A small self-supervised image encoder, trained from scratch: arch convnext_v2.
Rows from expert 1 of block 10, named by matrix and row number. Rows with one number belong to one neuron. Each number is 128 + 32 x the weight over its row's rms, rounded and kept within 0 to 255. All counts start at 0. After the name is the row's rms in percent of the matrix's.
# gate: expert gate (model.blocks.10.mlp.gate, 4x320x160), inputs 0-159
# up: expert up (model.blocks.10.mlp.up, 4x320x160), inputs 0-159
# down: expert down (model.blocks.10.mlp.down, 4x160x320, transposed), outputs 0-159
gate.103 042 [133 159 105  97 113 118  68 127 111 100 165  68 114 119 104  68 122 108 140 105  92  90 143  70 157 125 167 154 172 150 127  85 104 127 128 112 102 148 139 187 156 137  80 107  39 124 123 154  89 124 151 115  73  99  77 103 104 116 123 140 158  96 129 132 147 190 134 138 181 124 141 141 124 160 148  98 132  94  91 107  70 165 106 154 159 110 116  96 113 115 120 139  83 105 155 118  90 117  80 124 118 148 176 127  89 171  85 112 182 142 150 129 202  95 136 191  86 118 116 125 107 112 152  92 164 145 148 133 119  82  73  78 100 165 192  78  73 112 162 111 124 114 132 173 113 138  93  98 131 106  57  95 119 180 100 120 172 179 171 170]
up.103 052 [115 125 152 139  94 201 170 154 112 143 139 141 101 113 167 138  97 110 156 151 177 121 129  62 138  84 107 174 171 148 180 152 101 129 125  90 105 161 132 178 136  99  89 105 113 125 135 224 174  92 145 132 111 153 174 128  94 166 101 132 157 113 118  92 158 108 128 149 143  91 130 122 140  74  81 201  86  83 106  86 170 128 106 121 174 192 104 141 108 159 178 164 152 121 109 190 129 125 127 171 110 144  99  87 125  73  77 134  96 107 127 177 131 117 102 205  96 169 163 124 150 100 143 131 157 169 165 128 142 103  74 114  97  58 166 109 145  87  63 166 142 148 104 115 119 146  89 119 150 134 135 123 127 173 120 141 179 113  85 138]
down.103 043 [177 105 112  89 148 126 170 170 119 120 155 168  76 101 101 130 139 142 139 113 142 128 127 174 139 126 166  99 188 152 160 156 161  95 138 145 116  94 114 161 161 107 188 108 151 122 103  99 112  77 145 141  90 197 154 142 138  71 137 105 178 121 175 173  91  90 156  73 109 140  90 153 132 182 203 170 134 125  84 138 148  83 113  57 118 174 121 168 189 101 139  98  89  91 110  90 160 142 138 122 133 142 182 135 128 204  74 107 194 121 136 130 138 132 109 148 125 109  92 129 141 152 126 123 160  97  44 149 102 185  78 129 110  63 149 138 146 125  93 108 126  77 146 150 162 117  93 172 126  86 139 136  98 104 153 163 129 105  87 113]
gate.104 112 [112 176 170 149 128 138 155 133 130  41 133 124   6 172 118  94  88 166 122 136 187 134 127 143 150 140  56  94 126 115 125 111 143 173 114 104 117 138 132  91 138 167 106 105 149 138 136 129 164 170 118 157 141 147 107 156 139 117 165 108 143 120 109 100 126 172 143 159 100 105 113  88 145 152 106 182 165 153 142 156  78  94 117 147 124 176  84 118 166 133 157 120  82 149  53  98 164 130 144 117  98 111 113 127 162 188 166 100 142 153 141 111 110 123 131 167  83 157 100  17 104 143  95 146  92  83  99 119  79 107 121 159 131 109 122 119 130 109  85  89 184 116 159 116 111 108 154  91 186 160  91 155  75 135 156 193 143  87 124 107]
up.104 119 [118 101 121 135 140 122 122 130 121 158 167 177 159  95 160 189 144 111 145 145 121  97  94 130  89  69 149 132 144 171  97 124  98  51  66 102 108  86  96 146 136 123  91 127  98 127  85  89 128  91 193 164 148 100 174 112 142 153  56 186 114 133 122 157 140  77 152  87 126 171 162 157 133 105 162 107  92 107 146 165 129 137 161 154 152 164 175 111 149  73 110 131 157 112 152 133 129 135  98 160 105 136 142 110 141 130 133  89 132 155  63 142 122 187 134 147 189 134 150 175 150 126  98  79 145 147 175 134 196 134 195  88 131 142 148  94 127 118 148 144 170 154 116 101 113 167 148 153  48 123   8 115 105 126 134 104 130 141 103  80]
down.104 121 [162  80 131 132 131 118  96 178 126 128 125 129 108 138 159 137 139 120 143 138 106 119 110  82 136  91  83 115  73  54 153 112 131 138  92 140 118  97 143 166 169 106 149  97 164 189  61 108 178  97 125 111 112 126 182  88 154 174  68 174 132 152 184 133  70 147  99 123 110  83 175 121  81 126 166 155  97 147 200 124 133 128 147  96 111 122 106 116 160 131 127 139 194 177 110 140 137 150 192 133 137 163 121 114 121 127 143 130 116 170  99 139 132 154 181 168 117 151 137 183 131 168 113  98  98  79 170 166  62 100 130 197 121  89 165 138 158  73  93 156 169 194 183 143  94 164 101 181  81 127 161 134 129 101 123 114 176 151 135 109]
gate.105 102 [168 123 127 140 157 103 155 153 133 118 114 166 123 135 167 125 119 169 141 145 156 141 121 122 166 113 106  89  64 127 106 145 103  91 121 102 130  90 173 157 158 128 150 120 195 142 150 100 185 184 118 146 165  90 140 185 104 138 109 103 120  99 150 140 119  93 158  78 113 162 138 152 121 140 106 145  86 123  86 150 103 108 108 124 162 157  99 134 150 162 110 156  93 156 120 127  64 152 151 206  73 114 102 122 173 152 136 156 109 173 115 131 119 122 151 112 133 145 153 190 136  88 149 170 104 141  73 104 168  93 115 169  93 132  44 171 100 195 141 224  90 118 150 111 138  90 164 169  91 212  68 126  59 160 132 104  89 106 149 103]
up.105 098 [ 91  68  93 160 151 110  79 148 128 100 103 149 101 217 172 107 181  95 171 158 119 134  91 158 171 116 144 100 113  98  33  81 175 126 111 162  95 124 111 133 157  75 148 185 136 121 144 140  84 164 115 135 157 156  58  93 189 133  54 139 212 131 118 118 131 139 163 161  98 112  85 119 164  91 154 112 128 100 154 111 116 121 135 166 100 115 113 114 121 117 122 110  88 115 135  91 107 133 124 163 177 162 104 135 121 142 155  70 109 131 160 114 143 178 146  94 138  97  95 123 144 124 130  91 141 100 138 122 155  93 127  87 103 119 114 107 184 158  81 108 167 176 125 114 189 121 103 127 131  60  50 140 178 140 125 143 143 124 111  87]
down.105 092 [133  59 164  90 121 130 178 174 149 184 152 144 120 113 127  95 155 108 185 123 150 152 137 156  79 154  99 120  73 131 114 140 157 131 118 143 104 137 105 150  88  97 134 122 154 115 158 142  74 149  91 124  93 126  75 107 148 154 142 111 128 142 152 104 178 134 125  91 140 127 142 151 124 191 118 144 114 138 181 105 105 106  61  85 120 154  80 138 116 110 143 156 169 166  84  76 163 147 223 160 123 106 134 232 152 178 115 166 164  98  79 195 118 141  71 143 119 120  85 122 104  81  90 142  67 167 152 154 105 131 109 144 157 105  72 115 108 102 197  98  78 137 155 137 130 143 104 133 113 124 165  67 118 116  74 138 114 109 128 157]
gate.106 107 [127 132 147 185 135 109 148 197 104 116 164 153 184  49 119  64 100 100  58 138 163 149 113  96  91 127 110 103 179 125  84 130 164 152 118 124 128 136 177 135 127 126 143 149 154  98 160 146 154 113 168 138 145  86 171 131 126  93  97 159 136  57 191 129  42  95 136  88 146 148 133 133 113 104 122 136 195  76 178 151 157  94 101  98 128 165  90 119  78 137 121 145 102 135 143 138 123  97 138 169 128 145 179 146 104  95 108 167 152 111 159 102 187 188 128 149 107 163 132 106 137 174 143  93 142  64 173 142 145 189  81  90  85 128 142 139 138 127 102 109 110 123 154 145 110  88 116 111 206 144 149 146  72  76 127 137 123  75 142 147]
up.106 108 [150 130 118 149 106 116 112 146 140 148 159 154 165  86 121 131  93  50  44 127 135 159 131  76 128 148 106 116 190  77 122 119 159 129 136 105 152 124 173 146 129  79 153 144 160 122 146 154 163 138 169 130 151  79 147 147 128  98 126 141 126  80 204  99  66  93 170 114 150 143 125 108 115 128 119 159 169  81 172 158 152 113  93  98 136 131  98 120 116 137 141 196  97 147 114 146 129 106 198 163 124 141 139 127 100 107 113 190 165 146 135 118 206 145 136 145 118 124  83  65 139 156 118  77 131  98 180 111 115 178 100  76 150 128 135 168  88 115 101  92 138 119 169 131 117  92  76  63 201 145  61 141 101  78 149 146 103  76  95  84]
down.106 099 [ 96  98 144 144 200 130 135 131 149 130 130  77 139 129 187 136 166 132 100  95 141 170 118 104 100 168 119  41  90 123 111 123 109 112  86 171 122 131 111 176  94  47  96 139 150 143 183 156 164 137 141 190 140 180 118 132 130  69 117 103 107 120 119  90 195  86 115 100  89  89 114 149 150 120 123 119 119 167 167 138 146 134 116 140  29  71  48 159  91 127 108 121 132 160 100 149 119 111 120 107 149 150 143 144 152 142 107 167 188 131  84  69 134 195  75  87 120 123 178 156 103  62 131 161 112  91  84 128 140 137 185 176 102 124  90 144 117 129 157 157 125 122 123 124 113 107 175 109  88 102 142 119 153 149 111 109 166  85 137 134]
gate.107 103 [ 85 164 174  91 155 147 147 113  87 151 129 121 159 128 154 133 189 148 137 114 130  85 106 160 112 126 116 129  58 112 139 138 150 124 159 143 154 118 115 110 134 141 121 101 138 114 243 184  94 101 136 154 154 140 142  44 134 148  91  54 122 127  68 163 145 185 133 140 147  82 114 129  98 110 174 154 160  80 123  86  78 127 126 113  60 142 149  71  75 139 128 119 118  84 138 131 109 115 143 130 139 111 107 169 179 125  96 122 132 124 113  69 162  99 134 114  95 151 138 130 138 123 107  81 162 132 136 107 152 137 108 102 109 118 135 142 166 142  97 152 124 123 192 121 179 170 178 181  87 169 132 119  30 165 131 173 172 150  90 192]
up.107 118 [ 96 155 163 128 151 155 153 118 125 136 112 139 133 111 164 135 137 140 161 129 120 154  66 130  95 151 172 151  57 176 116 162 114 129 193 164 130 130 111 121 117 169  83  75 123 129 228 142 142  83 202 167 127 122 138  80  86 130  89  80 118 119  71 159 119 130 156 114 131 110 102 167 118 100 160 119 124  74  86  86 111  97 135  83  94 142 141  68 113 131 129 129 151 119  93 131 134 103 152  90 142 149 106  78 160 154 166  70 121 127  88 121 127  86 131  93  93 130 168 132  86 125  90 127 127 114 136 106 143 141  65 129 113 123 104 170 166 129 105 118 168 183 177  77 162 174 116 192 138 148 165 138  60 149 218 122 132 132 107 199]
down.107 110 [136 174  98 120 152  86  91 135 129  93 196 113  86 119 150 153 154 139 167 112 156 152 166  98 111 128 132 130 178  82  77 165 151 127  98 121  47  90  87 121 146 177 114 130 120 142 200  89 129  59  68 119 116 131 108 112 142 148  82  72  86 185 163 136 151 183 120 156 166  91  86 174 179 157  87 106 155 124  94 106 185 139 159 123 116 110 108 168 112 113 136 148 132 143 128 150 156 142 159 138  58 124  86 130  99 105 143 149  77 122 107 141 158 104 142 184 167 160 161 110 111 100 161 150  56  93 130  87 106 156 125  70 132 128 113 119 136  90 135  91 166 150 170 120 133 129 150  99 145 139 103 126 156  48  69 107 157  98 118 171]
gate.108 097 [138 137 169  74 129 220 135 135 153 135 133 143 166 119 131 185 165 123  96 133  42 136  83 113  94 111  94 129 153 157 165 176 144 128 127 170 115  83 102 131 158 173 125  82 102 107  95 120 119  78 137 118 169 128 130 117 159 116 155 192  99 155 111  85 124  94  53 171 183 149 119 102 188 149 210 127  99 124 101 144 156 166 150 154 121  93  99 107 201 116 177 125 142 142 116  96 105  93 117 126 103 113 208 218  96  98 170  77 148 149 143 118 149  88  85  98 132 117 130 123  91 137 106  98 156 119 135 133 138 139 122  98  80 100 150 176 102  70 108  97  84 147 128 119 142 146 129 103 107 156 123 150  94 167  98 144 169 102 139 118]
up.108 098 [142 134  84 154 159 105 110 127 135 119 106 112  83 113 128  91 147 143 124 124 210  93 167 119 146 151  98 147 161 131 128  99 172 142 171  58  57 168 136 152 107 145 118 137 141 163 152 124 154 210 105 117 127 137 114 140 139  85  91 103 127  61 134 124 147 115 219 103  73 129 193 128  80 158  47 111 118 149 151 132 123  86 148  77 120 153 120 126 193 118  64 143  95 168 126 122 112 143 143  97 177 128  83  76 133 168  73 103 105  87 141 148  69 138 122 182 156 141 130 158 104 143 148 111 139 107 160 119 104 143 111 154 156 151 126 143 147 164 111 164 153 101 149 157 174 115  48 103 139 119 149 114 127  84 165  80  76 164  90 145]
down.108 107 [ 65 180 113 125  53 139  90 137 153 151 107 124 153 136 112 137 151 169 138 153 142 125 121 144 168  31 104 129 110  85 151 109 111 165 156 141 165 155 133 124 168  92 135 137 111 173 116  82 119  42 139  70  69  78 115  95 168  87 139 132 126 159 136 127  92 158 162 151 130  70 177 126 123  92 125 120 121  94 129 210 130 147  96 141 116 183 132  92  98 114 177 159 173  99  82 146 123 172 108 173  83  87 135 123 126 145 151 162 130  96  89 106 142 161 102 117  87 135 179 131  85 145  95 130 153 162 164 102 155  98 101 122 154 131 167 115 125  95 106 168 117 152 164 110 159  34 107 117  62  94 110 148 150 100 114 101 138 108 129  74]
gate.109 109 [144 183 137 121  91 146 150 129 126 124 134 110 156 175 101 155 178 146 126  91 226 153  67 157  60 156 160 123 117 176 149 128 159  80 102 170  96 130  78  94 110 162 121 101 115  85 163 177 148 153  96 148  51 163 145  62 122 140  51  89 114 139  83 198 142  87 157  84 188 139 146 132 119 174 108 146 153 133 128  98 144 157 116 134 100  78 166 114 142 124 189 180 112  91  66 105 122 125 102 128 110 164 140 123 117  58 100 117 106 142 151  93 116 133 121 108 106 193 179 154 104  75 113 131 137 120 141 128 139 171  90 135 107 130 119 107 154 138 101 117 174 135 159 143 129 169  94 177 156 122 125  84 152 124 110 117  97 139  73 121]
up.109 117 [113 120 106 158 147 150 132 113 128  82 155  71 167 107 123  78 213 126 106 130 126 110 163  62 123 189 113  76 159  58 141  81 130  74 189 132 138 125  99 108 140 153 159 184 153  41 136 101 151 144 167 186 154 143 115 140 135 128  89  75 113 104 116 158 144 155 135 124 136 179 139 112 142 160 130 192 133 157 143 187  98 105 100 136  95  80 123 141 108 125 155 156 177 139 142  81 127  89 121  77  86 167  99 176 177 106 103 186  89 168 172 154 129 170 105 104  88 130 124 103 131 101  93 126 127 116 113  73 174 128 109 145 127 115 148  77 141 121 104 115 120 124 152 218 102 138 140 157 146 148 146  93 132 123  89 122  79 136  89  95]
down.109 108 [105 161 141 200 107 126  40  61  83 175 150 120 118 111 161 104 156 171 148  99 167 196 121 122 112 171 100 112 130 137 148 151 107 127  80 130 121 210 107 111 162 121 183 111  68 142 171 104 123 113 116 142 144 179 120 102 127 118  64 150 168 121 166 179 125 114 156 152 189  90 143 133 130  91 161 130 145 130 165  90 160 101 135 118 121 174  97 152 104  87 160 138 114 180  88  89 161  66 154  74 135  88  73  93 120 101 161 172 137 106 113 165 151 131 147 150 209 113 134 120 142  79 149 139  98 152 138 135 107 101 150 115 129 126 172  92 118 106 134 144 113 146 170 114 174 132 120  85 163 128 189 107  82 157 146  81 144 181 126 119]
gate.110 103 [113 124  86 137 170 161 160 116 117 127 162 128 165 165 146 121  87 193 100  99 156 120 154 110 158 131 161 100 132 167 122  84 128  56 130 114 169 125 117  68 104 155 151 100 109 153 141  70 103 131 145 107 166 164 125 160 177  83 124 159 136 189 145 106  91 170 153  98 119 110 171 146 155  92 157 176 179 140 141 131 118 163 182 127 212 108  86 134  52 133 114 135 152 126 150  99 138 123 110 129 160 152 104 161 109 125 125 175 139  55  70 132 127 137 147 153 150 102 117  82 111  97 160 144  80 139 193 105 139 110 105 154 164  95 152 172 172  88  71 114 135 171 113 145 144 136 159 153 114  81 121  70  43 122 128 111 182  99 138 187]
up.110 103 [128  98 120 134  97 132  77 168 158 126 161 134 129 167 133 117 163 128  94 109  59 145 112  90 139 117  84  86 156  90  72 138 159 193 143 211 141  67 136 167 157 111 133 160 156 109  91 181 143  96 105 155 135 119 152  98  80 113  97 129 130 122 101 140 128 121  76 140 156 184  83 113 172 113  63  57 112 146 128 119 146 120 114 137 105 134 113 158 191 149 129 142 136 158 180  77  90 110 113 177 143  99 113 150 115 167 147 135 160 212 133 132 133 126 144  92 150 125 118 197  92 169  77 123 173 135 145 162  94 112 104  92 135 150  47 126 108 196 132 137  55  95  99 152 112 147  85 147 106 147 161 131 188 160 123 113 158 120 132 111]
down.110 118 [175  92 107 135 134 122 173 180  92 127 149 110 112 123 130 138  88  82 186 187 101 132 157 173 173 120 132  79 112 148 132 139 162  84 113 173  77 114 115  71 121 150 196 110  88  93 118 172 124  89 106 199 113  99 110 175 127 110  99 175 148 120 188 106 194 170 178  85 133 151 135 126  98 146  90  81  99 110 151 115 128 156 162 117 152 142  90 133 144  93 156 166 176 144 122 119  94 107 155 156 128 131 132  96 137 142 123  88 170 136  63 131 106  85 116 103 129 154 147  84  82  84 110 135 146 167 143 185 118 140 129 163 184  83 139 124 110  77 149 161 102 166 102 109 161 178  98 130 191 142  76 108 137 120 128  70 132  63 159 166]
gate.111 086 [125 113 128 100 138 118  95 144 165  71  98 133 157 119  96 149 112 161 125 128 135 136 136 101 150 135 116 108 114 127  84 125 161  95  75  96 165 123 130 158 135 130 118 151  94 122  48 148 112 131 120  98 113 123 118 173 134  97 141 143 140 145 147 133 151 102 111 118 240 164  50 108 130 109  97 205 109 171 104 130 166 155 113  60 113 145 165 131  51  91 137 135 142 124 117 141  68  89 135 169 121 113 168 126 127  90  82 208 130 155 167 134 109 133 122 131 147 162  84 242 133 143 203 128 166 139 124 117 101 170  89 139 123 120 143  85 145 131 112 120 124  84 110 124 138 145 155 148  88 149 100  81 101 161 117  88 174  61 197 115]
up.111 078 [ 78 123 110 107 138 136 116 106 106 216 123 159 120 119 121 128  88 160 130 149  70 143 179 127 129 105 125 119 129 151 108 184  90 154 143  71 125 167  93 117 172 114 181 158 197  97  95 125 119  94 127 141 113 117 162 127 170 120 131  95 129 129 187 139 121 136 160 152  82 126 134 147 124 185 115 116 128 156 124 128 102 143 104 132 141 107 118 123 151 131 125 117 138 161  95 101 197 151  96 113 150 118  99 152 131 161 178 135  77 112 120 128 140 130 127 158  83  77 131  24 143 105  81 124  66  60  91 109 109 108 152 178  60 131 115 190  93  94 215 129 127 112 140 123 157 137  91 109 150 134 150 174 204 120 168 155  78 207  95 130]
down.111 080 [ 78  78 105 116  96 164 107  77 191  62 106 137 130 142 140 161 109 115  48  97 156 115 137 169 143  93 126 142 114  78 129 150 153 110  93 121  86 133  77 100 129 180  94 141 192 122 175 144  96 116 162 131 152 146 142  81  55 181 129 130 125 194 142 103  57 131 167 174 131 105 149 181 124 149 139 130 121  96  49 141  85  67 154  83 101 115  96  89 138 163 128 165 154 170 158 145 157 187 125 137 112 158  92 145 112 166  94 102 124 134 217 137 134 105 104 153 141 107 157 102 103 111 151  91 175 160 101 135 136 151  87 153 182 100 117 165 157  91 140 108 179 154 147 110  95 117 148 102 136 133 163 139 106 164 145 115 138 113 163 134]
gate.112 090 [127 127 105 175 174 107 158 178 101  78 147 150 170 127 140 116 133  89 131  84 143 159 133 165 133 174 127  99 120 126 164 103 129 120  93 175 117 116 140 116  95 185 143 152 101 165 171 116 166 117 138  99 155 137 166  79 183  92 104 116 161 135 129 112 101 162 147 113 145 136 112 150 106  75 160  65 107 120 168  84 139 146 137 175 125 163  93 104 129 104  67 157 140 116 145 126  98 122 139 152 135  87 115 165 127 186 137 100 188  73 107 107 117 151  67 150 190 166  71 126 166 137 118 126 169 139  97  87 120 130  75 172 108  57 156  59 116 131 169 160 105 118 149 114 126  96 175 106  91 167 171 190 106  66 157 145 208 106  98  83]
up.112 083 [153 147 169 158 137 151  99 114 112  87 131 124 138 176 124 152 142 116 124  70 142 117  88 165  98 151 127 125 173 109  86 116 124 135 152 138  69 123 114 147 122 128 135 158 123  95 126 117 106 157 158  81 178 123 154 114 188  39 134  93 151 181 163 160 112 120 149 122 165 159 114 180  86 113 153   8 117 135 172 105 140 144 155  99 158 135 123  72 141 113  98 135 212 135 162 111  97 113 125 137 135  86 122 120 127 174  73 136 146  76 100  85 107  83 104 122 165 135 137  86 166 127 162  67 156 143 118 118 138 136 110 137  98 102 189  90 151 142 140 155 164 138 127 125 121 155 140  83  69 129 197 161 149  58 156 204 130 108  93  85]
down.112 100 [ 91 112 135 105 126 144 131 124 100 169 130 161 119 123 126  40 130 125 116  93 121 146 169 182 150 125 127 146 147 103 141 128 123  46 140 189 138 159 128 137 102 178 149 151  97 109 148 169 137  93 134 113 113 233 152 138 149 147 101 136 183 182 167 110 132 110 122 133 123 142 137 132 139 172 108 117 134  98 115  84  94 126 176 122 135  95 151 149  30 167 100  86 152 161 144 110 117 142 118 142 112 164 123  50 169 129 133 109 114 153 145  58 142  98 152  78 111 120 154 211 107 191 101 146 166 105 149 129 100 118 155 126 122 156 173 131 117 105 139 207  99  86 180 117 160 101 157 125 107 115  91 107  78 171  95 170 134 115 198  94]
gate.113 108 [112 131 160 136 101  81 163 171 120 148 104 169 145 148 186  77  95 160  51 128 143 166 175 130 201 164  97 117 174 159 105 150 127 115 183 173 105 110 111 136 125  79 147 143 114 165 112 159 127 108 148 128 138  87 213 135  74 130 131  93 174 112 107 131  83 101 138 144  88  80  64 122 171 123 138 143 144  86 108  56 138 135 154 104  67  89 122 151 138  93 147 117  75 177 137 110 129 127 175 124  93  93  93 168  99 127 105 168 140 101 123 107 128 161 128 145 153 206 114 101 172 102  84  98 158 133 112 107 155 161 101 160 166 133 125 174 135 139 136 121 184  97 111 126 122 177 182  86 154  86 149 184 107 129 137  97 135  96 123  71]
up.113 105 [126 153 131 125 156 168  58 100 137 109  93 108 126 111  97 187 126 104 155 145  86 116  92 134  71 110 168 137  64  84 151  99 127 183 116  91 168 141 147 132 110 172 121 130 103 107 129  58  96 153  82 179 146 147  54 130 177 164 127 130  94  99 156 152 176 142 114 106 145 203 173 131  67 153 114 118 133 143 168 189 146 110 131 124 148 140 127  68 147 165 115 137 151 127 149 152 137 115 104 110 114 110 146  88 175 110 143  92 129 145 176 155 132  82 141 129 134  37  96 148  87 212 187 127  97 126 137 152  91 107 118  78  90 117 149 105 158 113 141 141  50 186  93 158 116 113  90 139 108 166 112  82 154 152 115 139 126 149 121 165]
down.113 107 [104 139 133  94 112  78 143 167  86 131 119 119  90 129  88 137 145  47 151 166 122  60  89  74 156 117 140 121 158  76 158 163 207 105 157 165 103 188 170 124 149 194 125 125  94 130 152 141 114 129 150 100 162 133 110 116 197 165 163 140 135 100 148 118  85 113 179 106 149  77 117 144  97 147 152  90 188  95 104 111 108 166 144 119 100 112  90 195 129 110 115 167  87 129 149 168 157 138 192 148  81 156 170 203 121  98  94 128 126 109  95 175 138 124 113 134 114 164 156  88 140 118 164 131 151 141  84 109 120 142 130 121 140 163 165 129 179 148 130  82 118 145  86 171 183  75 134 140  94 101 126  80 157 124  51 159 131 148 145 113]
gate.114 090 [ 73 105 177  80 163 172 142 122 110 153 131 178 131 163 131 169 112 146  97 118 118 154 145 141 129 153 107 155 108 123 135 107  68  84 155 157  94 123  95  85 134  91  92 124  95  98 159 152 111 114 193 197 121 103  78 145 134 139  98 115 175 164  87 182 101 174 135  92 171 129 144 148 131  96 118 124 202  42 158 121 113  92 135 157 139  99 162 135  66 151 112  68  89 168 118 135 111 105  70 181 159 121 169 143 139 103 136  86 121 143 120 163 161 116  74 180 150  97 215  72 116 119 106 138 121 132  96 139 152 112 137  87 100 125 206  94  71 141 124 108 127  88 118 160 118 149 130 143 129 136 138  82 162 143 166 107 171 110 153  94]
up.114 095 [113 154 165 151 101  91 147 136 123 106  70  95 149 156 158  75 140 112 154 152 176  75 152 120 154  90 166 118 118 135 159 166 207 144 161 139 150 128 150 193  98 164 116 108 163 196  90 132 143 136  58 117 156 195 115 146 143 126 151 169  97 122 131 121 155  52  45 159  95 149 139 111 170 116  74 155 112 142 131 131 104 102 117 137 135 144 149  51 134 140 179 110 150 159 116 146 129 119 134 146  88 138  98 107 113 138 102 136 120 108 112  66 109 125 175 194 134 166 114  93 174 110 114 141 124 126  93 141 158  90  86 155  88 123 100  96 187 113 123 180 147 204 123 161 109  87  81 154 103 139 125 122 137 131 136 142  83 161  44 141]
down.114 099 [151 160 151 100 159 129 133 143  98 145  96 118 137  65 140  72 122 160 104 106 131  62  78  74  66 111 155  76 130 142  97 144 163  94  43 124 112  85 111  65 109 162 153 169 154  80  66 135 140 114 107 134 109 190 122 186 138 125 139 113 105 143 129 122 103 104 124 138 124 127 165 137 148 150 105  93 111 127 184 169 128  45 144 111 126 162 157 121  92 128 152  88 187 148 107 161 161 105 107 192 148  70 172  61 165  93 118 103 109  69 128 114 159 124 140 114 134  70 124 136  95 154 126  85 142  69 104 163 121  64  84 135 139 121 144 143 159 107 129 131 119 124 118 139 127 141 160 153 180 113 159 155 110  63  90 114 152 122 194 120]
gate.115 119 [ 78  84 121 155 135 134 150 127 150 161 209 133 165  96  93 105 163  74 123 134 126 161 155 138  81 175 103 108 152 105 111 172 119 107 111 122 114  77  86 125 119 134 143 100  89 106 162 155 113 113 117  72 113 115 125 101  97 129 202 156 128 103  87 171 120  95  89 173 123 200 150 124 157 145  86  73 119 112 142 119 144 119 157 139 122 145 134  92  95 170 133 116 130 173 135 137 178 163 115 140 118 131 128 162 111 152  43  86 131 109  76 111 131  87 121 154 182 155 153 102 188 180 105 144 114 126 130 118 163  65 171 160 154 130 126  65 107  76  93 142 148 139 205 105 173 152 207 133  99  61 121  86 161 141  98 143 102 154 159 101]
up.115 112 [116 144 174 136 116  61 168 115 157 128 168  70 136 156 152  82 144 116 158 187 133 141 156 148  87 146 173  95 148 110 186 147  91 147 121 154 161  76  80 143  96 144 140 139 145 117 124 118 149 137 108  99 121 132 141 115 145 156 100 180 151 124  63 172 113  71  69 235 163 139  82 110 137 120  90  88 138  94 113  90 103 149 126 120 124 107  92 105 150 152 138 123 113 123 167 111 179  87 121 153 159 121 111 172 119 148 147 159 187 144 110  78 129  69  89 160 202 145 170  99 184 139 187 132 107 121  89 109  99  90 179 106 128  62  90 145 109 133  60 156  94 115 159  66 138 146 148 135 121 110  99 143 150 171 115  93 109 147 145 114]
down.115 126 [119 127 115 147 165  65 207 157  95  51 161  80 116 147 109 103 131 135  93 192 138 114  86 144 100 107 120 186 125 176  98 144 119 136 151 158 203  58 119  85 148 123 169 143 131  78 149 141 123 109 159 126  81 123 103 107 144 125 171 128  83 109 152 139  97 177 139 131 112  78  91 131  69 132 169 155 121 128 111 106 106 135 104 161 146  90 151 175  93 156 177 111 141 154  95 153  30 122 168 145 120 141 154 119 128 153 177  96  87 112 172 136 113 139 168 133 164 143 106 150  68 161 128 141  75 128 200  74 140 157 101 142 138 120 154 142  97 151 158 131 156 103 110 166 105 102 134  89 168 155 187 114 152 157 146  69 151 163 137 142]
gate.116 104 [116  85 101 116  66 136 132 106 125 142  84 129 138 185 186 150 121  91 119 204 149 128 160 151 122 130 145 122 138 182  88 161  84 147 121 133 125  82 134  84 125 207 104 106 141 181 149 132  69 200 105 128  83 158 161  44 169 153 206 126  96 133 137 108 115 164  79 122 146 152 101 100 136  77 101  90 173 174 115 116 155 124 134 174 148  73 116 158  96 162 126 124 135 183 103  95 138 144 173 138 130  71 139  91 131 130 145 129 157 156  84 106 137 168  74 113  68 126 165 115  89 143 121  88 102 146 127 149  98 167 120 128 112 158 131 103  60 164 150  94 221 137 142 125 114 122 130 117 118 108 159 129 133 123 163 137  92 131 141 181]
up.116 095 [114  54  67 135  82 100  95  96 169 143 106  98 188 168 197 153  94  87  86 163 161  99 126 161 149 132 103 102 160 143 100 161 112 142 153  92 163  83 116 128 122 170 118 170 115 155 157 158 106 187 132 140  89  88 159  89 105 165 181 163 114 184 142  73 166 169 108 156 132 169  77 115 141  69 118  94 170 174 113 136 188 123 168 127 124 108  91 165  75 118 143 151 125 138  76  53 151 103 187 174 144  65 103 120 120 105 156 138 160 118  74  92 136 186 117 108 121 129 151 101  91 129 162 101 110 122 120 102 117 144 144 132 118 144 192 101  77 137 147 111 190 112 169 125 147 135 157 107 103 124 114 147 108 146 146 145  92 132 142 150]
down.116 113 [173 101 175 138 120 185 109 162 167 166 117 140 170 111 121 104 182 164 123 155 124 150  83 117 184 120 137 108 135 174 208 139 128 125  97  81  98 125 119 140 143 151 145  81  84 119 152 160  98  92 122 129 186 173 151 141  96 131 132 115 134 125 125 143 117 139 147  66 132  91 123  51 123  98 130 143 102 145 167 122 142  84 163 190 181 106 159 102 113 160  98 107 161 191 106 166 112 137 148 150 165 101  80  47 105 120 184 156 139  81 135 143 120 175 132 194 197 130 119 130 110  93  89  80 194 154  46 134  93 154 168  79 109 106 144  96 189 180 161 105 150 115 130  97 111 146  96 121 145 139 104 133 125 152 105 125 129 139 140 142]